A small self-supervised audio encoder (BEST-RQ), trained from scratch: activation swiglu, 184686 training examples.
Rows from block 3 of a small self-supervised audio encoder (BEST-RQ), named by matrix and row number. Rows with one number belong to one neuron. Each number is 500 + 25 x the weight over its row's rms, rounded and kept within 0 to 999. All counts start at 0. Numbers have three digits each. After the name is the row's rms in percent of the matrix's.
After each neuron's rows are labels from the 100 clips, of 14976, where the neuron reaches its largest size: "strongest on" is what is common among them. Only what is clearly more common there than usual is listed. The data: single notes of musical instruments (NSynth). In brackets: how many of the 100.
# gate: MLP gate (model.blocks.3.mlp.gate.weight, 1536x384), inputs 0-95
# fc1: MLP up (model.blocks.3.mlp.fc1.weight, 1536x384), inputs 0-95
# fc2: MLP down (model.blocks.3.mlp.fc2.weight, 384x1536, transposed), outputs 0-95

gate.141 075:461507459483500473525517476546499524455477502523457536510530487517484468502479497475457529488518514522522489503515547480527561536553507452535512526441488492512522534485525492485450502515506550502525508542495510465557532476514545480502429514478519473507498498516489498492550534496512510480
fc1.141 072:527512509533507460492510476542501517474499490463472536492529485434454472482516530478481515479505505505473517464490507486490478491514539479497497535516506484506501457490465521507502512501498493535500471473487499503509493505480493490539464492495522485529525472505493507469490544483505522476
fc2.141 073:519466436509538459492508513514538454514461509534474481520548467449500472508492542496505487515516500494521523471459462499507505510501553518499522500495511533526566539468492478476505511449515493510491497508496484478478468503516490492480521462499497541521527543460522512470464490479523511569
strongest on: pitch class C# (31); pitch class A# (30); note: E3 (26)

gate.548 106:489502463500514463476527463504460495530507448477497512484488475477497537538485490513522470437507488489501458488503517455524490456506514547516488473485469505516444514492461538478474484512485501509504494492480529509508459477499525514519498504481496530475519454497492530463509528476498521513
fc1.548 096:503567477492458469467509485498495524500489472512473525500559505495534501466494490465521529492524493520517459514538496498516464481493488441468463470526459487491532500509498460505472498525522505526570511449500469486511494503494501530482522499486500496522474525452494530474506507506533534527
fc2.548 095:493536533494522488514506533500480492523493471513544487480486542512511507499530515535494500516535565469486478505482523519550521513522500540475465452496488456502531528542505487475486547493511533498495486525497486538475518509475468503486478543500518522500523521499517520513501491480488494457
strongest on: octave 7 (34)

gate.316 074:461496534484477471515460522556523481518508492509454511532516535519529548482473463508507458463456473514506491522490481505503505529495513472512566473508460518497509508503461499515481452511489511515515459468578500501475506527480460531489524498463500506524485475473516481517510498473557537511
fc1.316 075:512498489534533522495487473503475485531522500503542482511470524502507532515477561525510507524487483486498525503449503488498491497519511506564509492485468467486506510491500481482539523521456536535484510490498527503498472486473503469490493503499451490512544495442478501522458542489513512489
fc2.316 073:479466503452446490511470500442535488535559486465488505488483461509458491542492504524502515528468447487510515432516522516503526479491495470511500441502477497536511537510489510539512520465545493503514511502529536484473514469522526509509492470458502516509485506500511484499502501513520516518
strongest on: pitch class E (44); octave 3 (43); note: E3 (37)

gate.276 119:489514486492454459505475452481492510475443495524467511502515510515482530497517498522543493486497508532505518494506550515495526521451493505525470475526462510501465486513449501492502489486515495475522506518550492471503544506514478478468529486544533478534519504512508494538516440512506490448
fc1.276 120:508490502503509517509492490504504507505495473471470528505466506475495437479510502526477483507473492534496485492526538518508481493504570501516489472478566541536558467518497460493528521511503569523476499471541534432503515504502495499485530459508469539509517495539526485499501461490539494538
fc2.276 117:475541535505486531475493459541561518525535521463514492501517493482484470475521533507459478504513495483513504529526542509513499534510497532480462500511455528517515480556502551457472468548496460510491491521511463502531546479535496443513491526510520499484450542485495486495505519529488474467
strongest on: pitch class C (72); octave 4 (53); note: C4 (50)

gate.289 090:502520553503504517469488499532515526528512514500526542522508521459481474503556489509422471502480567531514473484526512511522527520499475508472546510495547537527523519504494475534503475460495497500512522532576506515534513519526509475452504453489552493494531516522498536491514515524509489481
fc1.289 098:553471410515514504506500486489524513455502491502491472475496485482476536473507516515564523489513479489502525482474479506497501508484524496534433513507479494457492525495514509487530502528508506438521465467474494501477508520492480533519509518551526489511468499466505489498465521498464507489
fc2.289 094:485504492496494470441480431462513483517473512520511487472455502488525484503478488502480507503512499533527508467480474473525497487487484483494494508516543487519471520513494496524485485497480490496506524487515493431496550495531484475459513503473544516480508463538433513498490490492494473461
strongest on: pitch class F# (47); octave 4 (43); note: F#4 (43); octave 2 (35)

gate.342 116:499469494481508477479519492471537526494487498530507510539501522525440485517497505491519438526478492500521474464516530480479463473530501482466496487472551519508515516527540519513500526545464521503474497500469487507479469485457499512525479523515534495513536528474505483502506499494489543504
fc1.342 118:517488468505464496544489503508567477498493505548550501502516523487496456472517422494527474509496503507512484507510508441507486462526502463481452509494526522518482459476492512470544459523507476511495412547454487510463490507470469502477481466501442489520535502477497511477527495494495495473
fc2.342 112:481515507485490470541485499445493489470511498536494467481484535520520482517534463495466493500524516491474499496512484484465498475453526506494474498567433506502539527489501497499477486511465502501492495523490520474526505497483480505530528492573489465516529522481486482500474529481518496527
strongest on: pitch class E (35); pitch class G# (29); note: E5 (26)

gate.0 095:539499477494490481448528490477510503511509525515485489507487530463486456500517522510489491535477486491512431485514481501513504529477502506488534517542492502482491508497455503511494489499532473451511552482474501511482489468506515520501473514523506492506494463426518531494502550490554506511
fc1.0 099:456492490502446486513536474503481506523511515495460500514491521511501475517525486519499468491485501528515495493503481494441506519486545472542468505487516492489504499509536514532502503495479494469452470500504492494534468487457498485517527473473474542471491462547523507539477478476496477536
fc2.0 102:545509499527465490516502478544455509527468461520475532493461506499478516513492523497529462502489496519487547506510508488447524544508508466471505501512492476480494488521471503494532478525492507521503492500482521497494518463496498491515491492521477526486530544484484481517487486524552495501
strongest on: pitch class C (38); octave 6 (28); note: C6 (25)

gate.615 078:475471493474558468479472464514468504484492552483506525476507471453522534526489543499528496494530507505498504511467523504511505492510521497565505487510458493507482518534527482503490475515461496460501468446478505505539517467501505530507506504527501494506468528430532483477518517491478494480
fc1.615 078:502476504538485529539506489533493458478540543513455495527507498532510496460510488510514485462499516534522522505524514484478510506481508493513490499545478520469500505490537490478502480509476497516536496528507501467524439515537515461523419489526477499485523512476481494527510477493482495485
fc2.615 079:498493548479520472515488553460531445536518504492494437481487516499487493494480485495480528515452476496500492472469547560486478500478475531466537480496477507472552508541474511522480488522522536506519507496505504534455538524501483508519500490502483467471514488516492529460510501508510515476
strongest on: octave 6 (33); pitch class C# (32); pitch class F (31)

gate.712 108:536514505503488530534476527505507490525528512465534517500521530482497501455534512475523527516535523531523551507488522478526465519469481544505460469458492499439457509490454466512504454481530490503487514488527511490535532463465521506498472498498504509505479504485512493510504503497500486490
fc1.712 101:547497483509508496485482530531472513448476507464524488501507530514510493514531510490534496477509481480484522498463505472515533486523534542523521519501547496485458500490478544497502477535557517519480536473550508507529552504490507512459418517448495531495481561461505528498493520504468537445
fc2.712 102:492492560504498466483521508507473501471499477505520500510496474520499462513505511509520482506510475467512514508547490484456522503551508521528520506524489530504500493506522519493471491470454520520508492478495490510546508520478458457499554480537479528536497481470509480552524460475459500544
strongest on: pitch class C (32); octave 6 (29); organ (29); note: C6 (29)

gate.659 072:515469496499457515447546493505485461516508520480492523457500532527548515509517542525508494493497513517473490488462477527560420518488503528499484515465512508439512488536515488483463489517470462497507540495524529529485454508512494522506518458527518501501489500489474520495515513522496537526
fc1.659 076:490505459483452454483519497507566505490488523494510514509463531532511526535496513505484491466503501519481463498520493495547480496486537544541460455473478517477501456544478530513461489517533510501538496506471531508534507532513448526498539504511531501556498519504508464515477504512450489470
fc2.659 077:530477478526501500520469473530483495551481503540530496503515487493503508524492530493473491488499470519467480496516510563508514523473512505498506472518470473481525555518527501543507522482533485479501504531480480510519490533524486516531472454500492533513505504521512488476476483521517446498
strongest on: octave 7 (35); pitch class G# (35); note: G#7 (28); pitch class: A# (27)

gate.269 100:470500518454499509498516485536518459529500488470452528485454532504501535464556483539532541493510489497519515506485523493492500508492534549471506536504525565507522470500502507477467553526480486516506506487487536489511492512513510524539484461532492529559507518583490470510495494497512510526
fc1.269 099:518500469514527487483523482482496484532492462479497466533553512477496470513479465491487462508503471488446492471498527499534501520468484500485505452491524465501470498509481495553501487507486517521441500543541529504501507487499517449482494523478486499465494486465551545474526508495474570490
fc2.269 097:485496528520495564506463492526458524493464491511561501479516479564470527464550537541515502505477470515478483493493514465474484490536486500498521481514508503483519482474496528500506502508497514504507475466520480478500478481516491447521495509482478505542511526471477518494511497534516510444
strongest on: pitch class C (39)

gate.206 116:482491505481469444479450505457541454502512527472556492491499506494500516540468542473481505491503504503512503500490498498526514516534458517483515541479508494502444474528540455491513473449498499486464515481467508519552499517482541468487497492460516510501507497511502513484469510525485511520
fc1.206 117:494484518539512490476464523441494454515533564462554473502465512448479517513464516456489497485508558451488487526488475485515521463483471486532517484500509510468461499487546489499514524482490488500461457526512514526521488525541513480475479533497529542512479505508526471516522498508505461518
fc2.206 110:553493528463467520491501544528485509492475504485563498486518515495504478500487473485500556479524529501517516519491471461471500516501545484521526488532481521540494554510473500486555475486471507506537526500534500484517500533506473502536518507531478498477512493505528502503527489515488513505
strongest on: pitch class B (27)

gate.247 123:462556495500462499476493468488483438504489525508461508483521522448497503511483501499510537462523472493444470531474506483450483521502499499506492502436520503487515501498530464509488457490526510463476495543498482488562498523515485485493463514471530503558485511539518504528500530484464432477
fc1.247 134:476494544513490498533464517472526504547481498516446485500561470496469501521503499499515496486501479498537504504515509511514491469487491498483530516529453459492471492535473476490447508487511516489511561514457482526502505512479503486517507516506494489529492531513505474466495553498508491491
fc2.247 121:509455519445528534472491549492491469490507508533505490469459456501486522464533514510544516450510467486510524457513487474501462496502486536538506496548535492469523515477490473521506512534478509457484517511477502486484517506480531480523554477467524472501470475475484514506498459463513520526
strongest on: octave 6 (46); pitch class C (27); note: C6 (27)

gate.86 096:500479513483510456504479476542500513514506496487488473490488486505466482534511514524488436524479480492552504520486495505505502519506504493476499519501566535504537508520524464454458487537500503505465508489550484538473485507509540497488503495510537489506522494528429518517518494467461484524
fc1.86 087:497494510487506512475524474574502521489486540513527484486473520511521468463481519465512487466455512491493479517513486516512456507492477473508473487489541471494511521531482499536488507509472496526472523508499455520443477496542498511483513466521486459495490504506492468511494462526482507524
fc2.86 096:508467467524492538492532457517496498492466516509536471531499499486493493490483510499455520524481472510504525503477499487482520505500520485553492568516456484484473506510495465525534534499483471486494523520491537491494501527505488491482438509476523498517493454524428511499482514497521514510
strongest on: pitch class C (63); octave 7 (44)

gate.27 099:507488503505507527483510490497451514473487525521459487515546509484490510501529507438473526478485533535480469474525488507467498502501464464515547514552527451521515504521511500488517495536581484533481532465497504539494535476472511490512460529514477530477505527495491513511471493502498456443
fc1.27 102:497503503471460488481488529508555497509484473476535514521482520535505474506460483515522479519501466506511507483477472528507533500476514554493468501514498518494525497482453500471518537519435523508505510495529479499507498529475497557516521500482521438464506494511531530469513514492536504538
fc2.27 102:492462494479476523503442517518466474500522529479487529522505532519519490468521533510508487481499543509481541497472513498489481507489522516508482488443504536497526506476522475489553525526495495483464474496525483489537459497519487500498542481521496547484494528506454478456498515501501445526
strongest on: octave 3 (48); pitch class F (35)

gate.555 096:493488477574481490509487483495485492510462518495483523486481475528475511463495473477499444539489511533513492489493518491507514506523503526485489520456496521504509504451556535482491538494473516511501547503478517506497508523468531522491498514508493496460501501514517535489545520461487495527
fc1.555 091:478507484562547462475441474535474508509507472495513513527526514521461517509508512477500450489537487514543517518480518536508507466513527475527498474475528547470455499531504468473482479493474500523499523491495471496482482455535482446536489502497508510529488507520527473529531522506499481533
fc2.555 090:474500541483497551502486469500521492507467500516536510497490492515507522485490471478511503493461530477548509511525467501451480505513468528508523537497505506523475484496512547555504532481479454489477502467543525495457506537498498528497499485475547503524466494479532487542500482513469512513
strongest on: pitch class E (30); instrument family: mallet (30); pitch class C# (27)

gate.224 075:544484523501554538490502485531490487475455494503470532474491537499482504475509540478483517532464482501500496494465511534495559517515503499498489508501518548474498536505498528493538498525531527503474533490425484474520471459487503492490507517481518522486533486499491505476462530501528541500
fc1.224 075:494485485527509495488482480502490519489515512509470508512498481499502487537503522445489549508538445522493501481444511506488490510460458518476511500485529514553489491496485507523466495492519502500505475536480530527490481466499525499506534523461492463442528520489514502514474536492463561472
fc2.224 076:514486521518513525505523502451513532482506479489525489499465470515504534490500494492452529533494494501531505478512489494551488520475519468522479459496515505481469517538509499507499476502516480490485516453508504505504505458520464498503470460523481467508454537488462510513499524505550474487
strongest on: pitch class E (58); octave 5 (42); octave 6 (35); note: E5 (30)

gate.53 106:505521505463486479493547516506475497484529507517495521518478530518484524480494502527546455494471485478496502495516532506546474475498477467510473503538535533488523491512512521517489524451466527538491541533492487498518493474490543450541461529484503512479487469512531506456529516495470537495
fc1.53 112:521516525491510506485489482516507482468513505498548533523484490510500507486530515546534499479493525496466501509493463494510536505495501502486478456463495457500436484456503507511497532478533485554469528506493517508502470494473498512524503498464508490510510495531506505511544477513481513563
fc2.53 113:550527521519508502514474485515505512533509482533508521481505498543494508517476481518529456512519513503501467516505520450490471505506493497560472507495436471484521505492476503492518501460508494515465527457517509507506508507510505477523487472543497497478468474489534480417486480455492523491
strongest on: octave 5 (50); pitch class D (29)

gate.22 070:512475485487485492500527550501577522522518497488548452525482523472520477488526478504531477508519496483483476504505533487495490474514525495482515511543479482508503466538510519540461493479468515545507547527494488491505482515513491465548531473532476509466460498445498469498530470494512520501
fc1.22 070:498482480513492578522456487485534515506507522484467467485509460525507520517486537530496492472459512460471553491519530556475532464529497520500489471449548525480462470491496471462508471513534538455470489428484519563527490482454521491495493508449495459551480495511490473512506522478478503545
fc2.22 069:534465484503487508541479493475493484507510441511492488480475494516482523504474507534465506555501519502505513562488512532482475484491504536526496481496448471562497481521443502514516519489517554496512476467492539476497515496479490520510519468530541482517491492561530479509488479517512508492
strongest on: pitch class C# (33)

gate.39 118:501525516493532445478539507518465460513464493528444477502487509538537510505497521518506485485511481500507488487461539505476474493514546522475533551503502493497466481467469470483509491544501475510536537457468509475513489504486483459503529510511493451484482517508478443461478518538478534501
fc1.39 111:507488472496509545491525486519478517458526506498558493492502519484500478483521518423498446490497461497463524483491457464539514475542502459500490490468532481497533520470476472447471485521502486476512509515531490528485533465491506509539505467486522536460505499508526496461515486514517491502
fc2.39 114:514457517515480500550469490497498505489508464478511494507520515479467474544490502449506521494487529507525490521512471491512515487529507470501513509498527462496498494457437441504484446430490498527510509492469458466492495534511506547466492497519487484467516500497517456456502503514538507478
strongest on: octave 5 (65); pitch class G# (40); pitch class: D (38); note: D5 (35)

gate.487 097:498455533501464493496479497484520525506515487501526472534519520473533527524538540460485446492523518487469536474503519485510500528506522501503477535460514477469508503512465512486487474485507505505501500484507511473495517488500533476507524528507506492519498539467531547500453523490489516446
fc1.487 102:525507550534525505531495449500424491467543519484469446442494513485511484524523475515516512468506539514482517440508491499470457514475541463466508522506513512477508528516526521500479534445525481543489504491500508483556484551537488528490500505508492537498522523457526514464507472508508557516
fc2.487 095:551520506552492458522467487473519488500468494526504487469504487480473527437435493492452529488465532528510500523513502495474477538546489468515501518459466509489527483508515520529474531499505517470482530480485496486461484487470541535481474512455528482487508513452486511516517496541528476515
strongest on: octave 6 (50); octave 5 (36); pitch class C (34); note: C6 (33)

gate.69 094:453492502507496524493495471479519511509477494509456520540479546467471478546462492513538508488481496495479519528465512443517502526575513507470507518508555444498473516459454495461478467519509514493519543535497564509470507522506499538500505541518495526486524512488528462498456485517494503528
fc1.69 099:486508519496538464515519460477501454486507541454541443489512509512582518479548500509524448474493475509483503472487468538502504559471513459532481541468446469503544519486572548505510525483536503507521495510480496477518530465491506506464497536521468517470525474494512489461495511513466508500
fc2.69 094:508558506507509508481531496502482535495527464513520499517485542499538507540453484522496485505543509536501504559518453499500461506505482501479495480524514476479504455550497460499487459479532517510525514490536532503535521509488503481515518532477456520491524508479517518501511500529473494467
strongest on: pitch class C (76); octave 4 (73); note: C4 (72)

gate.18 132:526500517513494465497500433546506509502502512498505518465507463500498512528526480523454463547533503520494479511526521525495472514510488501461494521456507556513494493506486481515471533486465508517496472523520512512483493497463509479462492509538511513465502524554512521475510498486524476532
fc1.18 135:507483496535495508481523532533484517497511473521522533510490516517515523529496435520460502544501501490523538464509470544476500469534459516473466467494497511529481507517494458519498512463508504536481493486503482520489528473488521504448498481486499493456497526536504465514505528497495462553
fc2.18 135:472516467468532519510520525515501502484496505498502529539469509505497482488486497511479501498487508516546503468494443478506479462511451519497503484540485513512488540521563482525456513477529489498528477514478485553491497488472510517540508562497547500528488526496515508491462495472501498507
strongest on: pitch class E (65); octave 4 (54); note: E4 (52); organ (31)

gate.334 077:533494544441511512466528495521512501519452478473488479497527530502487469557495506498479540511513529462548510528473484476501512472538484532491472461482485498489495527479488489490454528502505491551461507471483488500523482454491486524532524534538514498519486532522462493512514492504490481508
fc1.334 075:529487439555545533473493520481503509525506470503490531468514502478504492540500504541504510469488508534525458478482506551468495463482454455528481503534469577506508470496537529539505495453529494496521465530521523494476483499488499514489504519534486495544515521482527492522553470482492516482
fc2.334 074:512511488485543508504497513484513498453547524459487537508517556497478531507533505567509506485500508511490506522494524494498518526517572498472482486469510483530504486489541511512523514490505507565500492470547483516522524490489476525549520486470539532490497460534458505497494505487520455561
strongest on: pitch class C# (31)

gate.486 088:525498447482508473497532497479519520493493455519470496549497499506478477463505455482499496487523505538456508490486545493477514485477484489480519523536499486525511499503496495488566493473482462480527514510497490545518511540461490499540479488505473525492512487477552463540450477452476504491
fc1.486 081:524516500489539525532443490482511494522525513497486482511512503509480502504490448520517449489544512485538497521517504475489505503488428577478510506502502516509480493494472511518471447476453539449534515517492501544535494481495466533515470464497532516556499454510491554516544490506474501480
fc2.486 085:482552475506490527483521513544496518529539521477504498499543517486526491517513485512502474479520502494489533497476531539523503453518467515485502506522485486537502441542523487493542511483483452513490476506526499490520525496492527546483463510506516509485445523488512481502514537507487466466
strongest on: octave 3 (56); pitch class A# (30); note: A#3 (27)

gate.523 120:488521448488479501494519523482476497507509459481488504470492506539546508526513573468476507458492550459523476473505529471498503502454491544446549526467493507489530533524481505480510473502513490479481559548507493512466462499526512470496504525498502476496489527508470486516482475481503489479
fc1.523 117:512472513469516515478533431488493475484494496513497504508529458473518471488505526507523488496449513548483499534494489507533489492523501491516512493510534506502495494531527505475500496495515506486517528514507514556519490496515516511497518491554503485485510481486508504530476498445530572492
fc2.523 120:452489517497535484500497527489459448513500487494521480502533532458492532553443531499486457466510510520461498510472491548441521491514507492510495497458525485501492489488493518469467476538502471507466523466496473487555517477504517512489511501492497530470472475502491491522480486529448524494
strongest on: octave 6 (30); pitch class D# (25)

gate.479 093:464488525485528479486498505462509531517497531476527516497495561492479521504503481534507490504488504536497500527479533507470507506505513564522511530500490505508498490492515465511461525499528506505463479487508486468561537478446498520531485477512485499507499542496513504516517539463489491491
fc1.479 092:491502511519496518547523498512488503487499497510510507480467476495493469488508496487527514470517496526461477507482459487525483507531456452532497454511512489491492496475507552535496521521506464510525513498527476498506499531566501449523489511502545501512492511532499504474505464524472477462
fc2.479 093:543485479533521474546496545497522522476506481511478514515478512528504522489490528528543482494490532497458531486503511505463507533490531478501545499510465484511499501537455507501514492493535472515512514499476459495474537511514528514490442516493490463490482504481536502540520467498467510520
strongest on: octave 6 (66); pitch class C# (39); note: C#6 (38); note: D6 (27)

gate.231 084:518495477481581487490508520537512505499512497516493498490515519508476531463483526503466514502548510448448518509540458497510476488477472462503483505518532484491475473535474452502529506496521548498489488424470496505520529515459488532479481498527500509483493544515524483541519491453483489491
fc1.231 084:485506476506509494500519497509526496489494488510512494496448515532516506534451509483503499510479466540521502516511509536488465484508503499540544473533492485500512504470492457468512451523469499500514516495496507473472500497525528476504513509489491496494554493508517518499446515512515491532
fc2.231 090:510511508555493503520495484538506515491462469499478466502482463467525507468491495492510507505496569452487499511509491502486481523555480493483514513464484489502500518486457460518502505516497576431489547493525527456497460505491508519454497493466494487516553487480495526481504482523504487442
strongest on: pitch class B (35); pitch class C (33); note: C6 (32); note: B5 (28)

gate.755 080:514490508484508468496522487514484480494494513478496531494545523442522455531508479518517481537507517434540517467516458498532490492431522500503512477510499480518492584488509496503487447520508483528495497521479485524501535463522469531487502503507478497515528517479494521502553506559471521507
fc1.755 082:460519516479465490465486476523488498523454486494472473502485495523473513502477455514510532480501527518479511499511509471480469463514502500504506511458537500471507528477488523477479498491512482515477405495481498495515541526483504528534507481503511524581506514546502518527483489485515453511
fc2.755 082:489517463531515486491476523557507488492496495512472490543461475517510524473485486530508473514462516493534508463505514476481527466489510465476454499456532476471497442477523538505539514506546501464493502495516494499494490494490472539516474482454547502495498506477530470532497492531454488507
strongest on: octave 7 (31)

gate.303 077:475476402514520478520522469483503471515505514536531539513475525542508498544545530477523463522556493534502530490461494503484518457503497473478522486495461493569488545517528496477509492476512501469543482514523561481467504497524479514548506501554517476501486504502521501506464499507495497453
fc1.303 085:480511546525526479520510502478508497522516564524528519502470516474518515507489504521502500544507436495458493528514508456505511521552547457531480549539498484473561492473478510506501454482479487495502519499442513495535515493490509511430499489464484459455487502445474480513523472526492530495
fc2.303 083:490436491494520484492520483547511536504503452520516516532477497475476549529506545503545487488531501488453491493482480495472463509480475497503525549521498475493552524495478491412474514470488514490480452481488487475488518498496489478498518529532537537526531547504500515473480483505505497480
strongest on: octave 6 (45); pitch class E (33)

gate.610 103:488509503467488462493502542495493514537560531502523502511485517504481490496495510522474505483523523473460519509463484506526456510465514517502498525454514520501518491502486465523454479478451455513483465498509524489541543514602501512514497519478464489477441500498519520496507514511510557494
fc1.610 106:537510478528493510508475494471567512505516490550479502528486510531476473499527558496495513455440536546524508537485548463516477498486481510573496519553456522464525502499503471517462515496520527513509522486484508496498506489447468481441498508464486507493504478521528500480507504509481496530
fc2.610 104:546485485494458512473462486512507478492529495500521518475510516505551503524484493493528454552429483530497516526499493492510512533505505506525533494514494506506534511468496449477536459513514583511526501499505515527484480522542543526471512527541478512543520527477522514486504480510482507509
strongest on: pitch class B (99); octave 4 (56); note: B4 (56); octave 5 (40)

gate.174 088:494491468551478551511495523462492500499484478513473511510515500468475483489516468499526516485457470535495489502514497508493484505499462503532534524467535491543497465508491510463503476449497511527492530490461460491486477504497501533469468516439498487475506484536493461526533491524501481444
fc1.174 084:526534489510486466504500489518500508492525514524471527499493484508484528482505475517485483474538490495470575463463495507522506481456520514477449502528506480490527481504501494502462495500513540494515492475528463498506525509515484479524477485528518468491483505517515507541505526473501508497
fc2.174 090:536494528502500466453546465533488534479453482546487490459499508477543538501499506563521516477436492481457481492495498483483517543494502512528504505448464446468496470448483489506462502475514524522510538502489515503530484516517504484520513523511484441530509486541492478520509477508452492508
strongest on: pitch class C (53); octave 5 (40); octave 7 (27)

gate.366 094:515505498494458492505534456510475506472497519489529496494479471476493564497512462495490501482508495514469546539507507523567509497516508488484472514499530498505494508495506494490506550514475482558527457466506495497438507496563524533506494517458499509504486486505498514448474518511463537476
fc1.366 092:509479534508531463515480515526523494472512523509520484489476517545512497489517522518524442490499504521466501463472538559442496504538492460509471485564507526504493506490481453489518521527498487463516521491515468523526502453492526474454519500482463539495502471512456520506512508526484502499
fc2.366 089:517484473488490531503513485480484500483512489486518467485457487518488493479468488488496476489494498479500493487501505481487496506543538476547467503498499484477441509500504494519465493500522510502523521510514505451481497459501502479544529470498503528485469488503533488447482504499510505477
strongest on: pitch class E (88); octave 5 (81); note: E5 (79)

gate.60 102:467467506495524524447485527493485498521444520492523507488496504501515480535482507490519526549486484526505481458483486532453495520494476515505537538479489499508489529450494486524472525498520523517476508539469534499507508520508446527504488513530512496503491511489486460517529485416482516440
fc1.60 114:493534496508463511528531523510491495507507514511498492492495491500502511516508493532482463492493498512502544449505526529491538484474495485479465474501516530467497491488471485517487490466481512514478503496454500513481507516463545536540506529490444511486513525454484507512495525526502509496
fc2.60 101:493507506453513490512475490482522493470541513483534475499472504471495502508511498493496500557474506511488472494505507495487514487504472403489496470513490490522509521518468501479513463465441490549465503483494491492491539462485492516537497465465523526489551464557475502489514532500480505478
strongest on: octave 7 (39); octave 6 (39); instrument family: mallet (27); pitch class G# (25)

gate.509 130:562524497498473488471503497481547484514531461468493541448443546475507482504545520484496466509501516513505539504503513494479517436475485504461544485478486479541500513504522496546492501457512512451512449480504476505519500464497495521493480454511510461543480524501494455458495504500515525510
fc1.509 133:505503497512516501504514494520525505479493477474495487504516436486479522573526499525478514524506500467523516485502510512528513510521452490470515495445458483475515486507520465500500524496497474454524489469516532518498486530496525508472453466534496501496490500514498479542521496505530507472
fc2.509 121:512494509525445517493468465500517483499445525487499489511514511503471517539510520466519478536553523507513497485495520504498526496475463494512530465481537531528532531505490508535516487500510478510509498496465485501455524423535490521501520477514455502455495499513461524511469515456494502530
strongest on: pitch class C# (47)

gate.630 094:486541519490489561494494490554488503516488519500519504483466488528507525542497483516550437485448523543496446485493521499524525494532492509471471519530541530518470497506500488512464489503500490491524478518529555495478501544518507491494486487481525472462499457534500485475499495474521515511
fc1.630 096:497500483478517486539482496513537516515509491516502480494503545482489487517521472484440517476494453532491518495513496494503480474504503483549471496507510470472546512506517495471524500537523495470500523512492499534489478460503511583539485476508506477476520489491528533478490486508497505450
fc2.630 101:491509509500505519530534504475484533514508485462496528493547504463497442513476514493489462554485511479518546527469523456511499530482493445495492535589463525494492495461464443491461481486473496476524508547506475542505484531510556495452510512480501518522554490510514504489507465482494483505
strongest on: pitch class F# (55)

gate.391 112:515501490486470501509480492519531496465498467572533519508498493546477477478516491480540475507477504515470503521467497499477516488501529529533480509503514514462469499504521501476530512487544508551498505486544489478518520527535507489540491522530518466504469513509514505556520458501468495483
fc1.391 116:496491506502487538507500425504494483439440519494505507471498449540511508491517535498525517489543537511541523523480482503540515433502530495490474528483450501469507506503473472475499486478491516509508498473493499493443485504483538548459519485538485539481484527515544495478511463529532500502
fc2.391 116:484494495492522463467520480525516525529522513522512488493470539480487457483479532486449489508486520497496454548525451558499415516511502488503472488434543520505465508510502527469463537488486476499467514490477482498508517519482497469509515475483514480534522494512494514507477493502481502486
strongest on: octave 5 (42)

gate.450 102:503495498500487427507488487490491523576479504517509492468480484496506494500497537532448505496516520506467526522487524513513462491471475522469485522535463506488526503447542463500509500485457470495478503503489508459502493526533498511524510477497495476497520537464504504481477561511533490544
fc1.450 101:505444499516501482494512504506516546536496529477491456485487470539479465508517520493528505476508498503503480504516495532473494475501486505480512488554497506491471517508512502502480471476510513483508493435559544534531501491460490507525440506512496500488500465510517482504486555485495483528
fc2.450 099:475488482428478493471459507503488506468477440491502494527529531522493465561539482489485461527499470478536518475526441527503532480530529510479488494462509508492547577522503504499524493549484505475514476522481486487464501511493521442481530501469508497473483506529553486493483454492499532479
strongest on: pitch class B (50); octave 4 (38); note: B4 (37)

gate.201 095:456492479521522526532512512504517474531478511510498487488495523514474483458531520488469502498507490514513522521526497467528493506483526492530502534498499492482492539525516497541515507483484538490492477524511495449512524512493485541574474469497516494511500476497501507478475474503504510517
fc1.201 104:465509544521470480494507526482508497507469560482527501495521510495514484487476512466504462517532474508517489500484486514481487439452529471504524502537460518523479455514515510502494549542485508526513483485480493511501528498497481491470503498523510467546453498510539556526534511498504455481
fc2.201 105:461526494509460529501504513479494488440470538490484477503493504515486494508539487482535486489467487509499526471494532529518514509500512488521477501487506488503526449530481480498530515525466496457526513516546576496554503526539551471497509488496517492513473487532525473484521527444507470458
strongest on: pitch class B (40); octave 6 (29)

gate.637 089:529488543463479516504479512465485497519464464535486524500456519452482526467512537520460504497457508521495511533542488487509469517477459485514510479517515505532514496506474486476519465456502537501467501513495483487508499518470491520532479497542524471484486522482489500514512469493481526467
fc1.637 088:543521476507482526496500483477505458490476466522537481512540502484483459498514502498481560468483473517510520521536528493460447486491502482475487536518497502520498471491480488486505486495508502526492500477490525478456506497488502469411540482518534476462497499478546505514490501499445535492
fc2.637 093:456486457562481503524433460489478503491524454473441474519483472476514529483490542539524494538514468428485496508477459438503511479514487510530537465522493487483490485529517494520512514455482513514536515488512525479488547501490445468509521512471516532494458505530543479518471504507449528542
strongest on: pitch class B (59); octave 6 (48); note: B6 (46)